config.toml
encoder_arch = "resmlp"
model = "contrastive image-text model"
dataset = "photos of plants and fungi (iNaturalist)"
train_examples = 90422
image_size = 64
crop_scale_min = 0.7
horizontal_flip = true
translate = 0.06
color_jitter = 0.2
tokenizer = "word"
vocab_size = 1482
loss = "softmax"
embed_dim = 256
encoder_norm = "layernorm_no_bias"
encoder_norm_position = "pre"
encoder_activation = "gelu"
encoder_mlp_ratio = 2
encoder_parallel_block = false
encoder_inner_norm = false
encoder_patch_size = [8, 8]
encoder_conv_stem = true
encoder_layers = 6
encoder_width = 192
text_encoder_causal = true
text_encoder_width = 320
text_encoder_layers = 6
text_encoder_norm = "layernorm"
text_encoder_norm_position = "pre"
text_encoder_activation = "swiglu"
text_encoder_mlp_ratio = 2.67
text_encoder_head_dim = 64
text_encoder_fused_qkv = false
text_encoder_bias = "none"
text_encoder_qk_norm = false
text_encoder_parallel_block = false
text_encoder_inner_norm = false
text_encoder_drop_path = 0.15
text_encoder_positions = "sincos"
init = "xavier_uniform"
residual_init = "none"
optimizer = "muon"
muon_scale = "original"
lr = 0.037
momentum = 0.9
nesterov = true
orthogonalizer = "polar_express"
adamw_lr_other_params = 0.0021
grad_clip = 0.5
steps = 6100
batch_size = 256
epochs = 17.3
lr_schedule = "cosine"
final_lr_fraction = 0.01
warmup_steps = 120
weight_decay = 0.005
adamw_weight_decay_other_params = 0.01
Rows from block 3 of the text encoder, named by matrix and row number. Rows with one number belong to one neuron. Each number is 128 + 24 x the weight over its row's rms, rounded and kept within 0 to 255. All counts start at 0. Numbers have three digits each. After the name is the row's rms in percent of the matrix's.
# gate: MLP gate (text_encoder.blocks.3.mlp.gate.weight, 848x320), inputs 64-127
# fc1: MLP up (text_encoder.blocks.3.mlp.fc1.weight, 848x320), inputs 64-127
# fc2: MLP down (text_encoder.blocks.3.mlp.fc2.weight, 320x848, transposed), outputs 64-127
gate.134 083:130132123133112098135123115153148158145099121102135158150048124115112121169079099117162125134133097141118143165108128090136106144116143141143108127151153104113133127138130146094121125154127131
fc1.134 089:106156128131124143122161113178158145104105101113095147156116126171132123175075100107146139140150132081092148143154143140150145139104144129103101131133163125140125088114124134092152138144073139
fc2.134 085:157155133173120150139113131107147156139150194129136099111127169108135099103091158132124111159093111149124112164112148111127072095096113160125138105142159145127129185172136125112131107126144139
gate.135 052:098108058095170164130142130099129111102087137113128113183147116124162148129151106124106092141093128154073127102144133130083160144150123116165137130114110166175114104163153128133123089131087147
fc1.135 052:128129107148114123145132151161120115147170152109142147107141118139096088152107166149171108174176198130124105133147119130121104136116146140174074112115114122098123107112107187060110141140119155
fc2.135 050:155144117121099144115124161108101109156126117164131129146163130147136107125203137155079156120137111136170148109121150113141121143113109091136109167134142170105150193134100118156108146162108145
gate.136 116:105159062134111126128126066141132120115128160121159138116137150100165131119115109166144131116156118142123108117141090148127140156133113170154130156121147141166134123125089132145150163102183124
fc1.136 120:138106180167137130160154163154110133137146106137073129140114108156096131163097167109129097132106127091135152124130113124156158140134145080085117110117126140096120145124118115126136111107142101
fc2.136 106:136135151093138124137149132110164144095165127103164107135148134163142133134187152120061167128100090131164140095149142098124136123128129117113157140108095135110151103071155124090121132137145129
gate.137 129:128098128170117172138100109149120147122132172116168153090117113133105142138124137148152159160146121135116122130111136108063118157120108113156114156121153131120130149103146073130104130086115105
fc1.137 123:154184133099159124101144163093113104127133086095119127144143138087160144120141112133119119104084147116132125137160125135181118091101136131103132091101119143093110111151109167138138101174128161
fc2.137 135:103147134134146101141106164159084110167131131114148152114157125147137125123126120125094122135108076089128137146125116113133170154123136113145120116148117141140120081103133162146147151197146137
gate.138 098:151153118101131094111165147104139128119134133097145116084114118110133064106132111127132128130164117130130158139119148151141130157110144139182073128150128108076127147127152083124173121133140140
fc1.138 089:095111141123088130149151113132135122133170083099146111153103153058130123167091192150108105124115089129088157145139113109147117147082135111135126088141169105127085095150165129137120115131123142
fc2.138 102:133160098142138114132148152116083144172120144134160154113117064105175120097129105123111114122169122064131127127157115170137150124140091097133121101123096116094175148175130145118126098134146153
gate.139 062:124153085096117140101150123128092143138064163138130139082156100083132162113170142114132106131138150139130131109169073137126109126128077179128157119109122101113151127139103117127167128145097110
fc1.139 065:109164178113129107166120134080145202120157154099139140129083164149106108142100074133106118123099137109145122118111131107127150134133128136112121077108152129112175167163138138117099136115153100
fc2.139 067:139131120153144158135071137181113141125147179157111152088118113109140168130130118139065120124113162148150200127131112122108146158121106093130143090141167144142109160127104138129136151195089107
gate.140 052:145113115101159120111140124134056092127128169137177147124159145129147127125154136148136093170116137139158149122100109127093105118124135147142099123128119138114122126101145118149177149160158110
fc1.140 045:125135118080094145148142144111140134101143137121120137141159103092122139139112125154114135096108118125124087166128127117101131134100125094160136115138126125145171111183129107112139120165129138
fc2.140 051:146104126124142132155099127116076164114124131131102179098150125129116140104165106143132107121135184119133103127156095119112110110110125167125111078134065166062141148109150130112134129157133134
gate.141 067:145115120131152123115120133150118088137115103093135100081091132165123106100092155117099123115090112112125088141091132141112130111122133098159095106151142128133168136144075082145115082133108143
fc1.141 073:121131139125089130141125130095128151079118121137076144158125138121142136114125108120192124144099128146167126120136164108145102140118135127110108088117170109129047156172141172125149161145178117
fc2.141 058:161161186132125134136092143155094147159109109147110126124168116079085145127134100113107085134147127117146161147116098140099113115117144139162157099110145160136147145112144143135161135098128120
gate.142 149:097131147115144135155110116175092096114111096099129151110115097110097120117126081123130109096128139119169123134151118139164125109149117165134154113143140140113175150151146131151167177101173139
fc1.142 163:116139142152150128145115133176090098119104080098116143099130099112105107106107085144129120124116138130156104135130146153165120107155114149161144123116169135125180124152152116156154162105152176
fc2.142 166:130130130125089141080135125157096139121147140121136131096112124104097123117111127135129116127125146131140150137114155084151158115170087098115129134158119091103128133121122141133199107162067115
gate.143 057:107165115112159141109132144132120129162122096102143129111130140143144198129148110117127113128085118078146146136141144166126128141090162148172097140128166159150108174153131124106127125122104155
fc1.143 062:120126129109152143101169127170119132161116101121141109117109121098149180160130123096117111089072105119124160152129118133134131168136130122130095129128142148123095151146132130105141139130134127
fc2.143 043:081144133128141160165149116136160174109193114118116127157120140095101129133135100117153134154152102129130154134131100111112130160131112123107117105109152135104135177136108125084114112136114114
gate.144 155:127110150123125108106149143111147141112145116149183081155104096127147162082130074078132134119158113136212085114117119108128188132097164137145112100135158128108086167136099128109154131130120111
fc1.144 142:155113128130144133149109127120085125146088130088068151111145144144101113167111163163121118160093134145050187128122143148130070123143094130111174164122087140114166078123114097135094126087124153
fc2.144 176:135139112131133122111107126121075154118148147114125176120153166123105125133145135155131092111101143130142156155135167132145133104148151081123124111173117130151111164100140120127099131129123137
gate.145 099:132118167123119117102136097175078100117132147127158125129125158091143078125108158132154065119126097137142136128115088126150143121104122138127136146165162118114115135148153140098126117109122100
fc1.145 097:117168088146123105109116136095140147139165113124103126156124123147095119108150123143112168145125163127114103169121131094132104116122103142103107087104071136117140120108103100160140129158125145
fc2.145 105:158144095160150145170105149155089124172125130101144130137109143135108151145135139100165081152161100142112157130105091119108070143101080098113133130141139146093138134123153149175085123125147163
gate.146 103:115163110140126143155105127140123133171136145158129119089109126132103152136141159168120124155080095132104093148109083119111163081118158104113120121143127115147149149123098124149111138131117157
fc1.146 096:161113102111127132139097145166124138086102120078117123124141166139128095113147142140118136126112130109106110111133155155167115162159155116127184123136123125129108125156170160137130171158143162
fc2.146 084:088124095106132145133070152150147117078152128142132112127138145164109136128146133129151168114165117110124154140140120159110088092115123153134127138141159137134149145112132159120137167117131138
gate.147 116:125135151139133129154110138147096093165177110146124143143129152125124134116176120086103138099135159122142151153181159110189153110123160126162154135114126096149121135104100111097115092120135097
fc1.147 121:126107129154118122108131125102143140083116154103096103159152113129129116137096125150169147164110124132122104112071156102070146136129088128103117065143142145112182126125110146171143150114119155
fc2.147 100:146167161098126121145126144094126133119135139127129130085165119133147159090131133128136144159123104134147178134103136135077121093119099122107116097139109115123123139144102144156096113140133128
gate.148 098:103148118131122127142105111111119106148133105138109121121099139129078130103085094148137169098194157144173113144119086093147099130139131110112105130135131140169141130108111165188098119148142101
fc1.148 111:110114143089147136147132161144115146135137148144121118129118133121160101140143123113102120135080108129135137125135134160113151085077120166108135136157124122118093147163146110099169142111122133
fc2.148 087:146137097139133149101092098134148175149128139155112118128127111139146101105090132105096118141147135135159148156114122108146141102117097147144085171087109167090115137105150152119153118115136151
gate.149 176:117079104120153083172137131112116158098145095095134127061099129127129131137147119101126140157113153158113156143085110160118125135100109140093160122110166141097116144174134171149089127162184174
fc1.149 149:100097114105125100165131140125121150102149108097149147106117118139124139142132133077116131127093159159119147122086102151082149120124127131076163129114148131130123152182147142164116128169155157
fc2.149 152:122074128165121125195100136125138182126165085140115120104088091161116142131104118088128122160136169117090120091141095183130089143140126146127131112127124136127134164149175128154123103120142150
gate.150 111:186115087105123096134114167106068122142110128099144120080100141171184152145134108079191126142157109112116128126124146126130179137104137154130090146151128172149138122121113106110094127104144094
fc1.150 103:124140163122126135092148116157145118130113101125121113128142140139104121126172143121060137126114139160106117100109123154119107157156143108121146137140089106133150126159138153152158129141117130
fc2.150 095:130127145126174120063146117128175113096131104141135145136120070090100126128120144124083098130120087137113126116108116146165127088143131116136137174171163150143113168109120104118102102096119151
gate.151 076:141125124104117118112116150099123126156140138118137130107096119146150144104076129118163087113117078141130166125125110116122141145103150137138099106134141141110151112127102126150119117127106151
fc1.151 080:126083113098125140153092118145174124154182132137101099119124151071179123118110138142194096135144104147146130126149115138081122163091150131129133147118151117122136151089135133140090110133114136
fc2.151 089:127128164116166114117129139188118085106067091108130140135100169132123100171136119128105125157128118129173119145117113111132101159112120118168153160142118143119101119155133099122088111134102141
gate.152 112:107118124137167112125188120090111181122081142094097102120178150130118130141171134088135165165118124091118140168100118130090136115131166151126151084146127124094111162142128157113130139192117147
fc1.152 125:143124180109079122137088133138100137125168129155117091141066132113131136133107128150120082126140104174123125091099124110142140157132090115117101202148114122154157114061161081105122094094113105
fc2.152 119:115116118132134079137107093103119152114105139113118163098087116108142097137149161100139087119180114142107175108131092111119115180139141087114139116154159147165135102113147107142097121113120137
gate.153 085:077135127189160147119145093138152101109104116139123054114134126103116130149151123120141098164153107145158130170131135148153153115125103177110108132099112121122119126148105101124094131153124162
fc1.153 091:087131131183158138100102131121125121084151103094133094132111168146097108129153113119134098120129157154099128190148117132167155101088109146107137130118126092136148113163110088120091125161158141
fc2.153 081:135127090124115137139149134162106182141124141123117120170105106128148126123135119115112150079078082118152180164092154091159104146124180124054170115118156144142132113179117157133168108112149142
gate.154 106:143135120125140151130150107149128098111128099112154145125150132098116113095133126092117101118127127116133161129156081096155130166134167078161123152122158118140106122106174134142119132091098117
fc1.154 092:156071141128143115134118152126115100120163145140126129160140124124096138120109168152136090155119124149107167131140098065174142119138167106154116107128139123103123155108131130083099120092118126
fc2.154 108:198127109148078108092142097112134137162100125126131094127155133123116108108104131132069171107157114120181094136087107137118107154151139152130157144130072096122135127134086089130146148093127116
gate.155 103:114145106124092160113166095140154112126155196103140105081121158080123140141120142087120141131141142161107135143118110139107120118158127145201115140158172102097122134121161153147075102146157137
fc1.155 099:118138122150125141149155141168138121145151185158131112146097148134155156095149124106159173108154153157116089151160092153136107114152151134163108167139152102093096147148143111145071129129131149
fc2.155 077:091136106159116112153125108139136092147125159158124156143141125143143122147141128151106134139115199177103120096168154123152097080145081125157143179128136105134094121156147132103125157090113152
gate.156 077:135107123149117136101137074122110171176077116137091102160145107137105127155113128126147095100092110133133140169122177134121114139125182128128148144143128179147111105145111136166133119122129110
fc1.156 076:138158152142144135150104187124129117121140158107132143142124133116157121083162096149089140155068155144138113113122118103144158122119098141110132092124071119115116104133098116122113187141114124
fc2.156 060:094122141147122113097124112137134127096166147128117088132133105123130115170095141090141147119135108148094118132121112132125104127159137144108105157145165110138110113121171118126096067163100101
gate.157 067:069127134104139087116106107120159167137142146114120108113148130127183095132092060173132161113115099124102125114110156086123108111105177152130154064104106140125161115103107157125107139128105085
fc1.157 066:117092075147134123125102119132148090104153171132164177184118147095081143144146181073090074132097139105167126124134132162158142131112083117128144158129137084095093109152103131134147135135134123
fc2.157 062:086120166171115108164159082132117127136130150140115139158114118116087130153116161120082134083182146125149131144106091178141136110091124088144134120148122130115175157157154131131148132113166153
gate.158 054:128127127134136093095133111112120181145126133127108114176140135112141096104142158075106120126102143132140106135129100143119147103129105130106127122084143149095113139120146162127142126128192093
fc1.158 056:174133145083158097137142115140100127158148151135140119119155117127098132125140130103131127104110128126125133131100152120067128160121130117147121095121168159148160102136118158126136122085161122
fc2.158 055:095164077122133109135123104139165115156124170139098141129090125124130123149118116094111137132113143099147115186158100139138155171123147138103128113065116166123117182182100076156120142134179128
gate.159 099:127097145094116165133121120157123142084080129155127171145158113105106139126108123121124144141114136140156175146119115097127124177066127135120122122127098127176131101115132146110110124113102109
fc1.159 096:113130102121120112137132148147109167093154102166140146130153153129100149133101093114122165175153123100111139109114130153091139125089134144137135164140080107106126114138089106158113139118144155
fc2.159 099:117136116113149119156128163131117126080133168109129093137137161142082139134162136148143138148096128123098128140093140145110166122126114125117116121103165103133147063128123125158101119145127142
gate.160 116:117116170139171143123119136136141113145075106125127166127145125124104086118141142090122132159162135165153176160140126119189112135136115149102112087123138129169129117089132160113160118132109158
fc1.160 129:098131107128092117105119088131102125132168138136157105140092155137124143144139113175117135102124112080119100102132121124085132097120149087139145188108145108078131156153149124123112160155153095
fc2.160 125:079115081114144131155131110171094143117154131120156109107103144121130174155125119136183127146083183145106120154100135166096132097142148122171134122155137102086135171113098129144104118134125127
gate.161 060:121121129142148111137105142143078129085101118127172178160150143152144136135104164100116112149090128163164117102126133143119166127099111107121131154127124098127141108123156135132148119151149134
fc1.161 054:106129126171135158135113152111130128139109145125101173137090098117108087159114114135125106141083118152089155105158103109149123166133095137104111119110162084155120124075085110158146141149104144
fc2.161 065:161131113118098128104125109120138103195083095132171103114107154089111144080131107127137123099170161133109159181107117122109063149126188135153145135123108121149158161112130098140095154125121127
gate.162 050:125105093110150062149143128100111175158140108150114122141132173105136119091141164159113098149158136161151139122127129103101102132145121172131076107121161194122108164086140146133144132109101131
fc1.162 053:113153086109113134136117147137160103120139097122146105123091131131091109133137163104128105129090140126096106150100168138138117124143114111166140150123130165123140107148131090124132131104123123
fc2.162 075:133116184119150149142115135114108130100128083184141167122138132101114091103122125138105111063150126121121157105122128107111120122087119077108135158115120117140117128104111088153175097097123143
gate.163 107:138112165141153109071166124139144133158165107155160118073119134133153115112129161125119138087128113148119177119154145160137083107118084135087129145145145144173171133150101147104102115140169122
fc1.163 110:136133142143120122085153111156143159142120142131153119105095122118125096132144159110132123067130084141112165118166153132117087118110090113104153130129152151164184126162091141116111114141142112
fc2.163 091:147125125131146147125096124108162166159147084130135099081120161149126149168123127089126127137113142135109147146103106120161143105126143080066113152123112163104124121116128129149084150176191173
gate.164 080:151135157139170176138125155152099116074114124108133106089126160127119124135109093118156150140142108186109116158113093134179113112108131107121193112137155103118082108124143143142097121152133116
fc1.164 084:134124119146123211144119134132091128117160109134131131100135123100135124138107084158155124154155115165123133142085143146159103147148145119096141148163131162111105125117132066131110099137104128
fc2.164 070:113142130143124133108113123117100137123104130101120101128158129122127138135099153112142122119105138116105120117111125133167189131105139106158187098135102142136138116081156112124125123140103152
gate.165 071:149117163139167113128135132074137166132129134138154127183094117134097154118153109088120122204124159136141146130098084121132106114144151167111119132175126135141112113125085109131147124148097151
fc1.165 076:109139138074178124126178147121119116132130130162132130141138146142117159132128124105133164109102150133127186102109109148127113095066123133142124170123142160151129135084121121143100080148109075
fc2.165 072:145117113115142157177113168078124124155145098125094104122142096115095138126160135108105157155125114142128185121138110148122129128130124056068092136138145156113137083090143098090143139145131152
gate.166 094:140125132122111126120170170171121087107102141118125144137157168185097141187137133078158124119136165100170154125154141143144127102083090116095139125151157147153119123134102133123090112150111083
fc1.166 083:143130105113141144107097098127142175126126146165153103159090138101108153129086098117116124146087075137090147117104141133105163119135146152143161146126088114092103129111131114131136124138107140
fc2.166 074:148149124137155151131150122129134131113105118099101148127177138105130106098138167120128130158130141123153105102100103120101170116127107136128164093137090108134085111131153135126122149145147169
gate.167 140:134118096093133164114109134149140176149132078108099131140163136137076151159110174112110150168163106145155120150136140110128108110106119104132079132144133148101140148155141134144119103131131138
fc1.167 142:132114171160139109151151132119130098101122162149139146132097108114166097120147097150135104086100145103097158118096121154090148132137143153134166141092127109161121074101109153128142148156138107
fc2.167 152:131171151111163125156108172117144126102126095128135114154157089140121094100154148104106068191132111145143128144125119078062178167139169149130120108106111118148137119105113120112125173105123117
gate.168 042:104112082156147145119131160138154163154116111154135115108134157145148169145111106137113116150101153147103146110188101134126118115112179107131127145116109143108091137135140110097116117103079123
fc1.168 049:120099142072132087131125101118101132137131145078110148182142097094141119117128153155113142150075131088147129132136151113110134133131122110155161126157167126153141123158118121137173164171122106
fc2.168 030:164127124083116092083134101127121109149134162092122172071131103146137109204126114133128119156132100121154085126118121142124140118130113097133109092131122122086123106074110112118171103150146128
gate.169 146:137144141134159139127128129174131139106090139118130124119141123129099165115155093095160117126109137155154126123127106117094117137077111137128132131134106178145214174110159131102157125123144112
fc1.169 141:120155100118088113153135092070114105133157133142119151122120142122142062105114143165109092122091099115119153132129118137151166144138152131155124110154141081119084107132118132127139157143135127
fc2.169 162:145114115129156120107134148053136094115135129127125079095097114091119130164109136146102130111121130102137132116131194170182145107130111148101132131100133129111092138120126105159110143140109139
gate.170 112:158112122154167108151133153124119163103162086092142134129176112098125139105159118080133131135129143177103158101079091103110140133133138168131107123118144172125136078093111159121125140111159144
fc1.170 121:130141099155199117168112159068141126144137097126131115133137108117145115156116112096121160161131160162091137106082108101140090114087144115124077114083130156093145116108119154111109137129063118
fc2.170 123:156139147146143109152149111091118132114168138110135117120153107111171139102163131072130150149116125157139123129139149113140098106146095115086143083140128186144148120109101112137129128177100133
gate.171 118:141111147172085126177133155141174118105130117152124143085127109137126106132103167147119143132125113198152119114131135120117118136136126149124156149118167131097159102097106075126113153185112159
fc1.171 099:118103114136122104122161122135178088096148109112125132149171178168118137134139178097090114190129085136175105142137103145087145135128133126087153172138193134088144113121115107080111153133130127
fc2.171 127:116104122089177116124107181139084085129125096127143103119099103148108117113114142120081191099127097117115103152100097162129126100060137122109112093113151121167114137148107099110124122146167130
gate.172 060:175116128138135167132126123134143123137150116155116129129077137133133142125106168137164122137115124114131142133136132129157162157120114188134112150147153113154120122118127116072158126130069139
fc1.172 061:130123107119163119102190156202113121141129127079150157155112150111113133122121122084112111125123098129112094120090067126124118098152162123140123117138134158116175124122134101176106125126160139
fc2.172 062:132151135144103101128139116075133109115122180062150118164107133082073118118107116093105130091143107139138119112140167141145133133124106145139112126099142169095082085136100115175111150140165123
gate.173 091:124117144105134126111144180110142149119146146113132107127138137139134118134104182112130129146126088122109150122131133048088117084131139177147154156155118117114130126106149147116135151073112150
fc1.173 091:109112096122111120145117088097110117140109145121159172128106090112145123128103072150154141116162186153155097161131144168136156176127147104119076099137118167144147118139088119123143148150141136
fc2.173 089:104114127138079086100137130146154129134148153104145167144131139115135116158114175117180151126099133151181158119107124133126093158119140134136104091134104162140163137175131108072152136128127133
gate.174 136:106151111143146145139110125151154135134106101181134113101098155164124122105136116108131103122144099127114169147122121136145166136094142121146089085117089163133175135092131113104125119117143152
fc1.174 122:129119113109159126168154121143108099100092114124125113140139106142126143113097139132114154145145164074144135104136114150141114094158123122161140125151122177102100105119090161120126130137150111
fc2.174 114:121116131131128117114143130137140096091131157131129110146098068087144133119113109103110095174111141159140168140151120136144113150136144104082105124119175077088114152131111119152140121120115136
gate.175 043:131084115087110115121087163154118124083122148123160113105106167104121115115142109112138121114137086153140140191171139108109137128146164154085159154129128138129096083119116160171137087129156149
fc1.175 046:106135107129176135133152114151151121138156104180140142110165104111130119138120133140096133123183141097117173131122129105074112117136120101144105143091128138118138113142084146110113146147129135
fc2.175 035:099146124114108156151128091160122135106160134113120113150148113142113178160105116121091141134090107094129112133117167133123105082121154139066119119129132099149152175146140094126102077121110157
gate.176 026:174109147159143127124137096102125101125157122120078139122154109167161139134114133159114132156081150106175125128131135130137149107111091106135144152113123110123091128201140127094115114148122130
fc1.176 030:122126087070121134105116128144115131134110172130143113134139070149088161066129129106102108138100134096143126115139132129098107177132124073157123126108089171138148086153165147125141122158117136
fc2.176 025:134124099121128115133141109130142170127107127147166111161103143121169143088125158134140096112114126096146121130150120127114111137154160156120094110152115099114083135119143112085151142169119160
gate.177 142:137114136146109122152128130108110130161079101157082102111128166118110120106153128115119119105104127205164130097149143135153138137176133095120109074159146134078146143115111091166098143171157123
fc1.177 146:131109165130107111147141127099156112160087099149084115132119177115098127118130098107109108131092123172169121107148138131166136119162164097114114096156137145086155132119135084154083161141151108
fc2.177 119:137129078111145102154143141147100092142106117132102142061165112144200080138166114156139141131123135152157093154116144139094134144097141153148112125140086120132104141103141164106135088148117116
gate.178 090:133173124129109123112076088152123156130145158088107137132180127125076146122075121099145146134153163147130134121125137135122192148124108153092108148172189127155112133097163112114153093174124136
fc1.178 086:103090130121147116139153171125120122092097117163167143135082100136175119154153131145121131148089110152155142136136131104133072117161136099132119125078093162113146138131118163135103184131113107
fc2.178 085:133120087126158120106152145097157151153094124130155102110116173146120122106114125104134136095132120165169088120096093155136140128129145128124145139085096109174141121158163124128103120163123117
gate.179 106:108154132125124119132129128136085146142098103165106126123078170114136109107133139126107102128149123090106127101118145136154138119131108118151122106088128125103120110146136106121102144144118136
fc1.179 102:103132175157132134168135160132195111135162125131179109143146147104164107151156134124096096109137062114150135139163150175141089158124138171122090091144124107147114158159112118143094151126170137
fc2.179 086:147113136134106180161147115097148103150111139135122119123125106120144136111164104118168160131150099072104135088143137122125126199091090124138148092091158138112138137118132153149143129160144122
gate.180 119:130122158131144126160115123132118163159117137073117108154119142103091112120132142108174151133148124136128118092131139123131106124127144114145149134157146180130134111169132108157099146148100140
fc1.180 119:123093176143123109139103125162094172121104123102149121184162130121117114095158126079164111122132129077099124098128133127098125114124144113144141118180177163134161118180116114164089126130103112
fc2.180 109:119143135143138105127112107102142118158133133161123092147123109102131102115106198131114099149147100087119123109154107129098104110128176124110092152124183103114122131102108111110153125129103147
gate.181 051:166145116144114095118104102120085197131136082124138080130113121153122115086118114111122120125105134136139113102144118132132150117122129095158120148140150132145175156126145087146136122183138137
fc1.181 056:148197139125111107154055101170084156155126074122109074121130121122122145111095091150106186102109161115120133095148098132142135119130138102155131144111135133137169174117137102131147130158156157
fc2.181 044:131144126122165086126149071155099159103146092112115151118098148113118114142108144162112137131146148135142079166136147147133142128157118124129095139129113148131153169100108142110124120113157126
gate.182 102:116167143147106122072163126093114118139164109158158090152141087096147185119117146130161122155160157145143099121119100148146143121112137159135088124132171137118139113140112133121156143115108146
fc1.182 098:155109133074150143156100145156112138117092146104138140106129142168134107124117161171073108122113085122109148121143165100131075156140122092141138147111093134148114119133154136101097121148140115
fc2.182 073:130142109084104165151110111129139158112141141138119114128139160118144171138190125125126151123140166145139142102142152123124117112140115124114127124138134145122118130129148153160091163112179123
gate.183 091:087155086095128114163122148102173156159106111102170154140117111149125141138116160149123093129142117104152100131120136175099153068142136145124048105149115119103060159134136160120178097090111131
fc1.183 083:132161133128127159125101120143099127105104109080071114077125098166159140143156121097108134172101098103160151113087152117157112143142145111107079121123148112092154110118142103117132126133125148
fc2.183 075:112093125114108121133168131117052148145134117149116120144130116130132141144158140148106065117115097102142100151142130158147145139147153149131138136151091137149117141114139139122146168141138154
gate.184 043:130121113126137136072155132141138183134083118126130131129114168132150102160129087107134131091155174121147153127102134148077119166128137154115124129111096142113111127093111176172128136118124090
fc1.184 046:116095082105144080112143130138079151115095169109155150078140123100152061136141145132145126141149132118127130132140110169130147162158093169099126131132100141129111138158110132136127148104114112
fc2.184 043:157097175131151119168134101096136133114145115165138106120139157121144161137101142105128135074136153076110122131102141131152131150094143094084086099140126149114159122165102112107077173114112084
gate.185 099:117147142101123150140127118117114126111110087149093135110143128139169112152141116124115187127149135143141129098118186139106131165080132137115094121138106153124141121127125140132092133136118137
fc1.185 099:108148141128118152140149127162120132098097072135101121127139153177156088140178117091140177074174136098175122136150159150118176162086125172123119143143120154133118113127145129138074126135098141
fc2.185 111:091159125140168156119097116112155168122139125085098180131107149144095097138132104126094155140107100143139109120109094108169162147144164106149161109130113034142118107109135149142179154129130129
gate.186 129:127102145127162120129106144146146075102102146082100182121130166141108110078138161126145118158138121089139168071163145096075155144137073089114128153129159122088146115126158113141110180148137138
fc1.186 112:109151147115161084098123109188112118153129151137148138148095132136139133082170141149095121137115106146171143108165125112114147120108086101115134168117150083101120129126158118182118163131176117
fc2.186 141:139146112119133160114133113180093148116143157122137136081142159137139126103112176113122128093119122091149107104132115136158156158097157143189081096181111100136167128100119161152142100117088123
gate.187 112:125153137104184157146116152107083100097131141108117102170086103134151166123098169111120127122128126121156147149098143128145118118131125152109164114117179152139131115105103162166130142125144133
fc1.187 112:146127117121147147129153114157086153109155138104156092132139110141133148101119156102139122158163134149189128164126121087154124116107140153131155087108138140126141124113125146164117131127144138
fc2.187 139:121161113125148119117178133144139085166135124157155150117076116136150134128120154159105138144143093144108117144118098117121108141196142168153140100146119112142124108112157140091124097120091105
gate.188 093:107109138129173120153108198154097119139173163117107116149118153115113100052111129094140106159143083126144118130144150129109154155111139150154130144159116135112124153118142171122139139143140086
fc1.188 098:142090130133139094142128182153090127132155139096124114135085135123079117026116117093111123143127091109133129102170165084132141148081165158121132165157152104138110123128150158080131151129150087
fc2.188 083:155161118174124146101121140155133164160125144125122120153130113112164124115145097110166136147133141098139111096097084070107154149132115169115113149141103145160144114106139107144121144110121105
gate.189 075:162112062143136117088091103125135164185149174171138139153132167115113141096115119121163136141150142127191101160157128102150126121095118110110163105147099149126094175099096083125136138128125124
fc1.189 084:144108083119133129122093086153130160154145188173158181154157155130121140118116105086149121161115142136189119110128105133130153129113127097139149110144107152128107118070090120097158140128110123
fc2.189 060:097084100089135140139123068170102148138169092147113107158153136139104140135129135126123112122125149105160093137182112152134112152137132121119156119097103136120127156168128123113131101138138110
gate.190 151:178123086114176127106173107122099142122169092090108109110120176128132149152125158147157086149121112139125126125123102081136118122152145106145117117111127117139146134139136144096165118136101173
fc1.190 146:102122150138097147162089120130115138140107121172140119153154082129100134161149127121100175119121152129147133156130134130088136118124073173109133127157138125145108141095148096139097143123141099
fc2.190 171:158123113153164118159079141127147114087135130159145126085147127117146194127158093101134112069170139110104131155114122156142196114156121113104118141124155122151114156093142107114095106129163103
gate.191 072:131156164117156093161076097128138132154108116133162129140129133125185099165097124103169123142127127157162116181091137115094147148149148133100092142140186097146106113138104102124137093165107132
fc1.191 070:107133122117153145139102131120073120130134125135106112113130136138153130126166146116119130157118131142173123138088105084094136153167162108121097130113148149179145125128112078125157110104097128
fc2.191 063:138136106100157140116108118157082089105146116112087095151142140122103136148133090139099166157173128151104112111110133151122121122140134132140151154103117135095122131179107148143161119110180117
gate.192 118:114098152142116148145138144111105164146156144113149085140171142111102161115120120103117139119134106119106103158124104131168129111125114093116110130111158148110120069129127125099130113177121112
fc1.192 118:135165124142156101097099114122126105115108097117116153133110100143102102131131127154144104112144146143106143117134133140108129115130162107114152115147118126120156177123135091152121137125126130
fc2.192 135:123167158161166086143137107119158117146096070139140152109131123108106107101161114137129090125103092127132120092119150160112133142130139098095118158161147100139133135095121151137148128109101143
gate.193 027:109108117091141088118149087162111103118165084165135124107138162141097151109072164111143126156100155129141147122132130142174153128172172138112108146086126104150114097120123141126107128155153115
fc1.193 030:121126150126169140152111187108115153073121172065139103129118107140159095115114116128087105139121114112091104128102138165136166135161109116115100124185108133086155131142135162137151107147112097
fc2.193 028:123116107077124126108172108132126136089164105109143158119129130096119130106143107124138163154091126139109178165103158119126117105115155155152112137135139135065110106139112105130133129140159134
gate.194 105:113119160165103102151143101139153114140111145111180155097109124127132116092123127105166115148134133148172144129089134184106135155125143103109114109147066168103159128113122093127109119094130185
fc1.194 107:133132120081140113115101126114086144109148107159118113135156152126107113153116149120122118106134143092090082111117079093170107109154145126154134116092161117158134113141117146160165147196126113
fc2.194 100:111129103118105093093151160109111143122141122154144149127165139119081151138122136083122126135118106133092169139106121126159106132093108114136141095089137155115109126149084135144162151135164156
gate.195 046:147127123098143123131113131120137113090124128099106158139116173144134153169101138139108131132119156166116135126140143145115144134124109121136111109175159152141148108126140180150114131143158118
fc1.195 052:098163118151113121084137130106158082163161133171100174139128098130147087080107128137148153112135117124118137083095156130139093105150143110155122129099056142107131148126093087126157134108127118
fc2.195 042:120117099138166125106106176157163108112121144137161146098134131121125076147090092161151153130137138122170120097070145121116148129122159164131120157119130130144112115154137146134096125078138153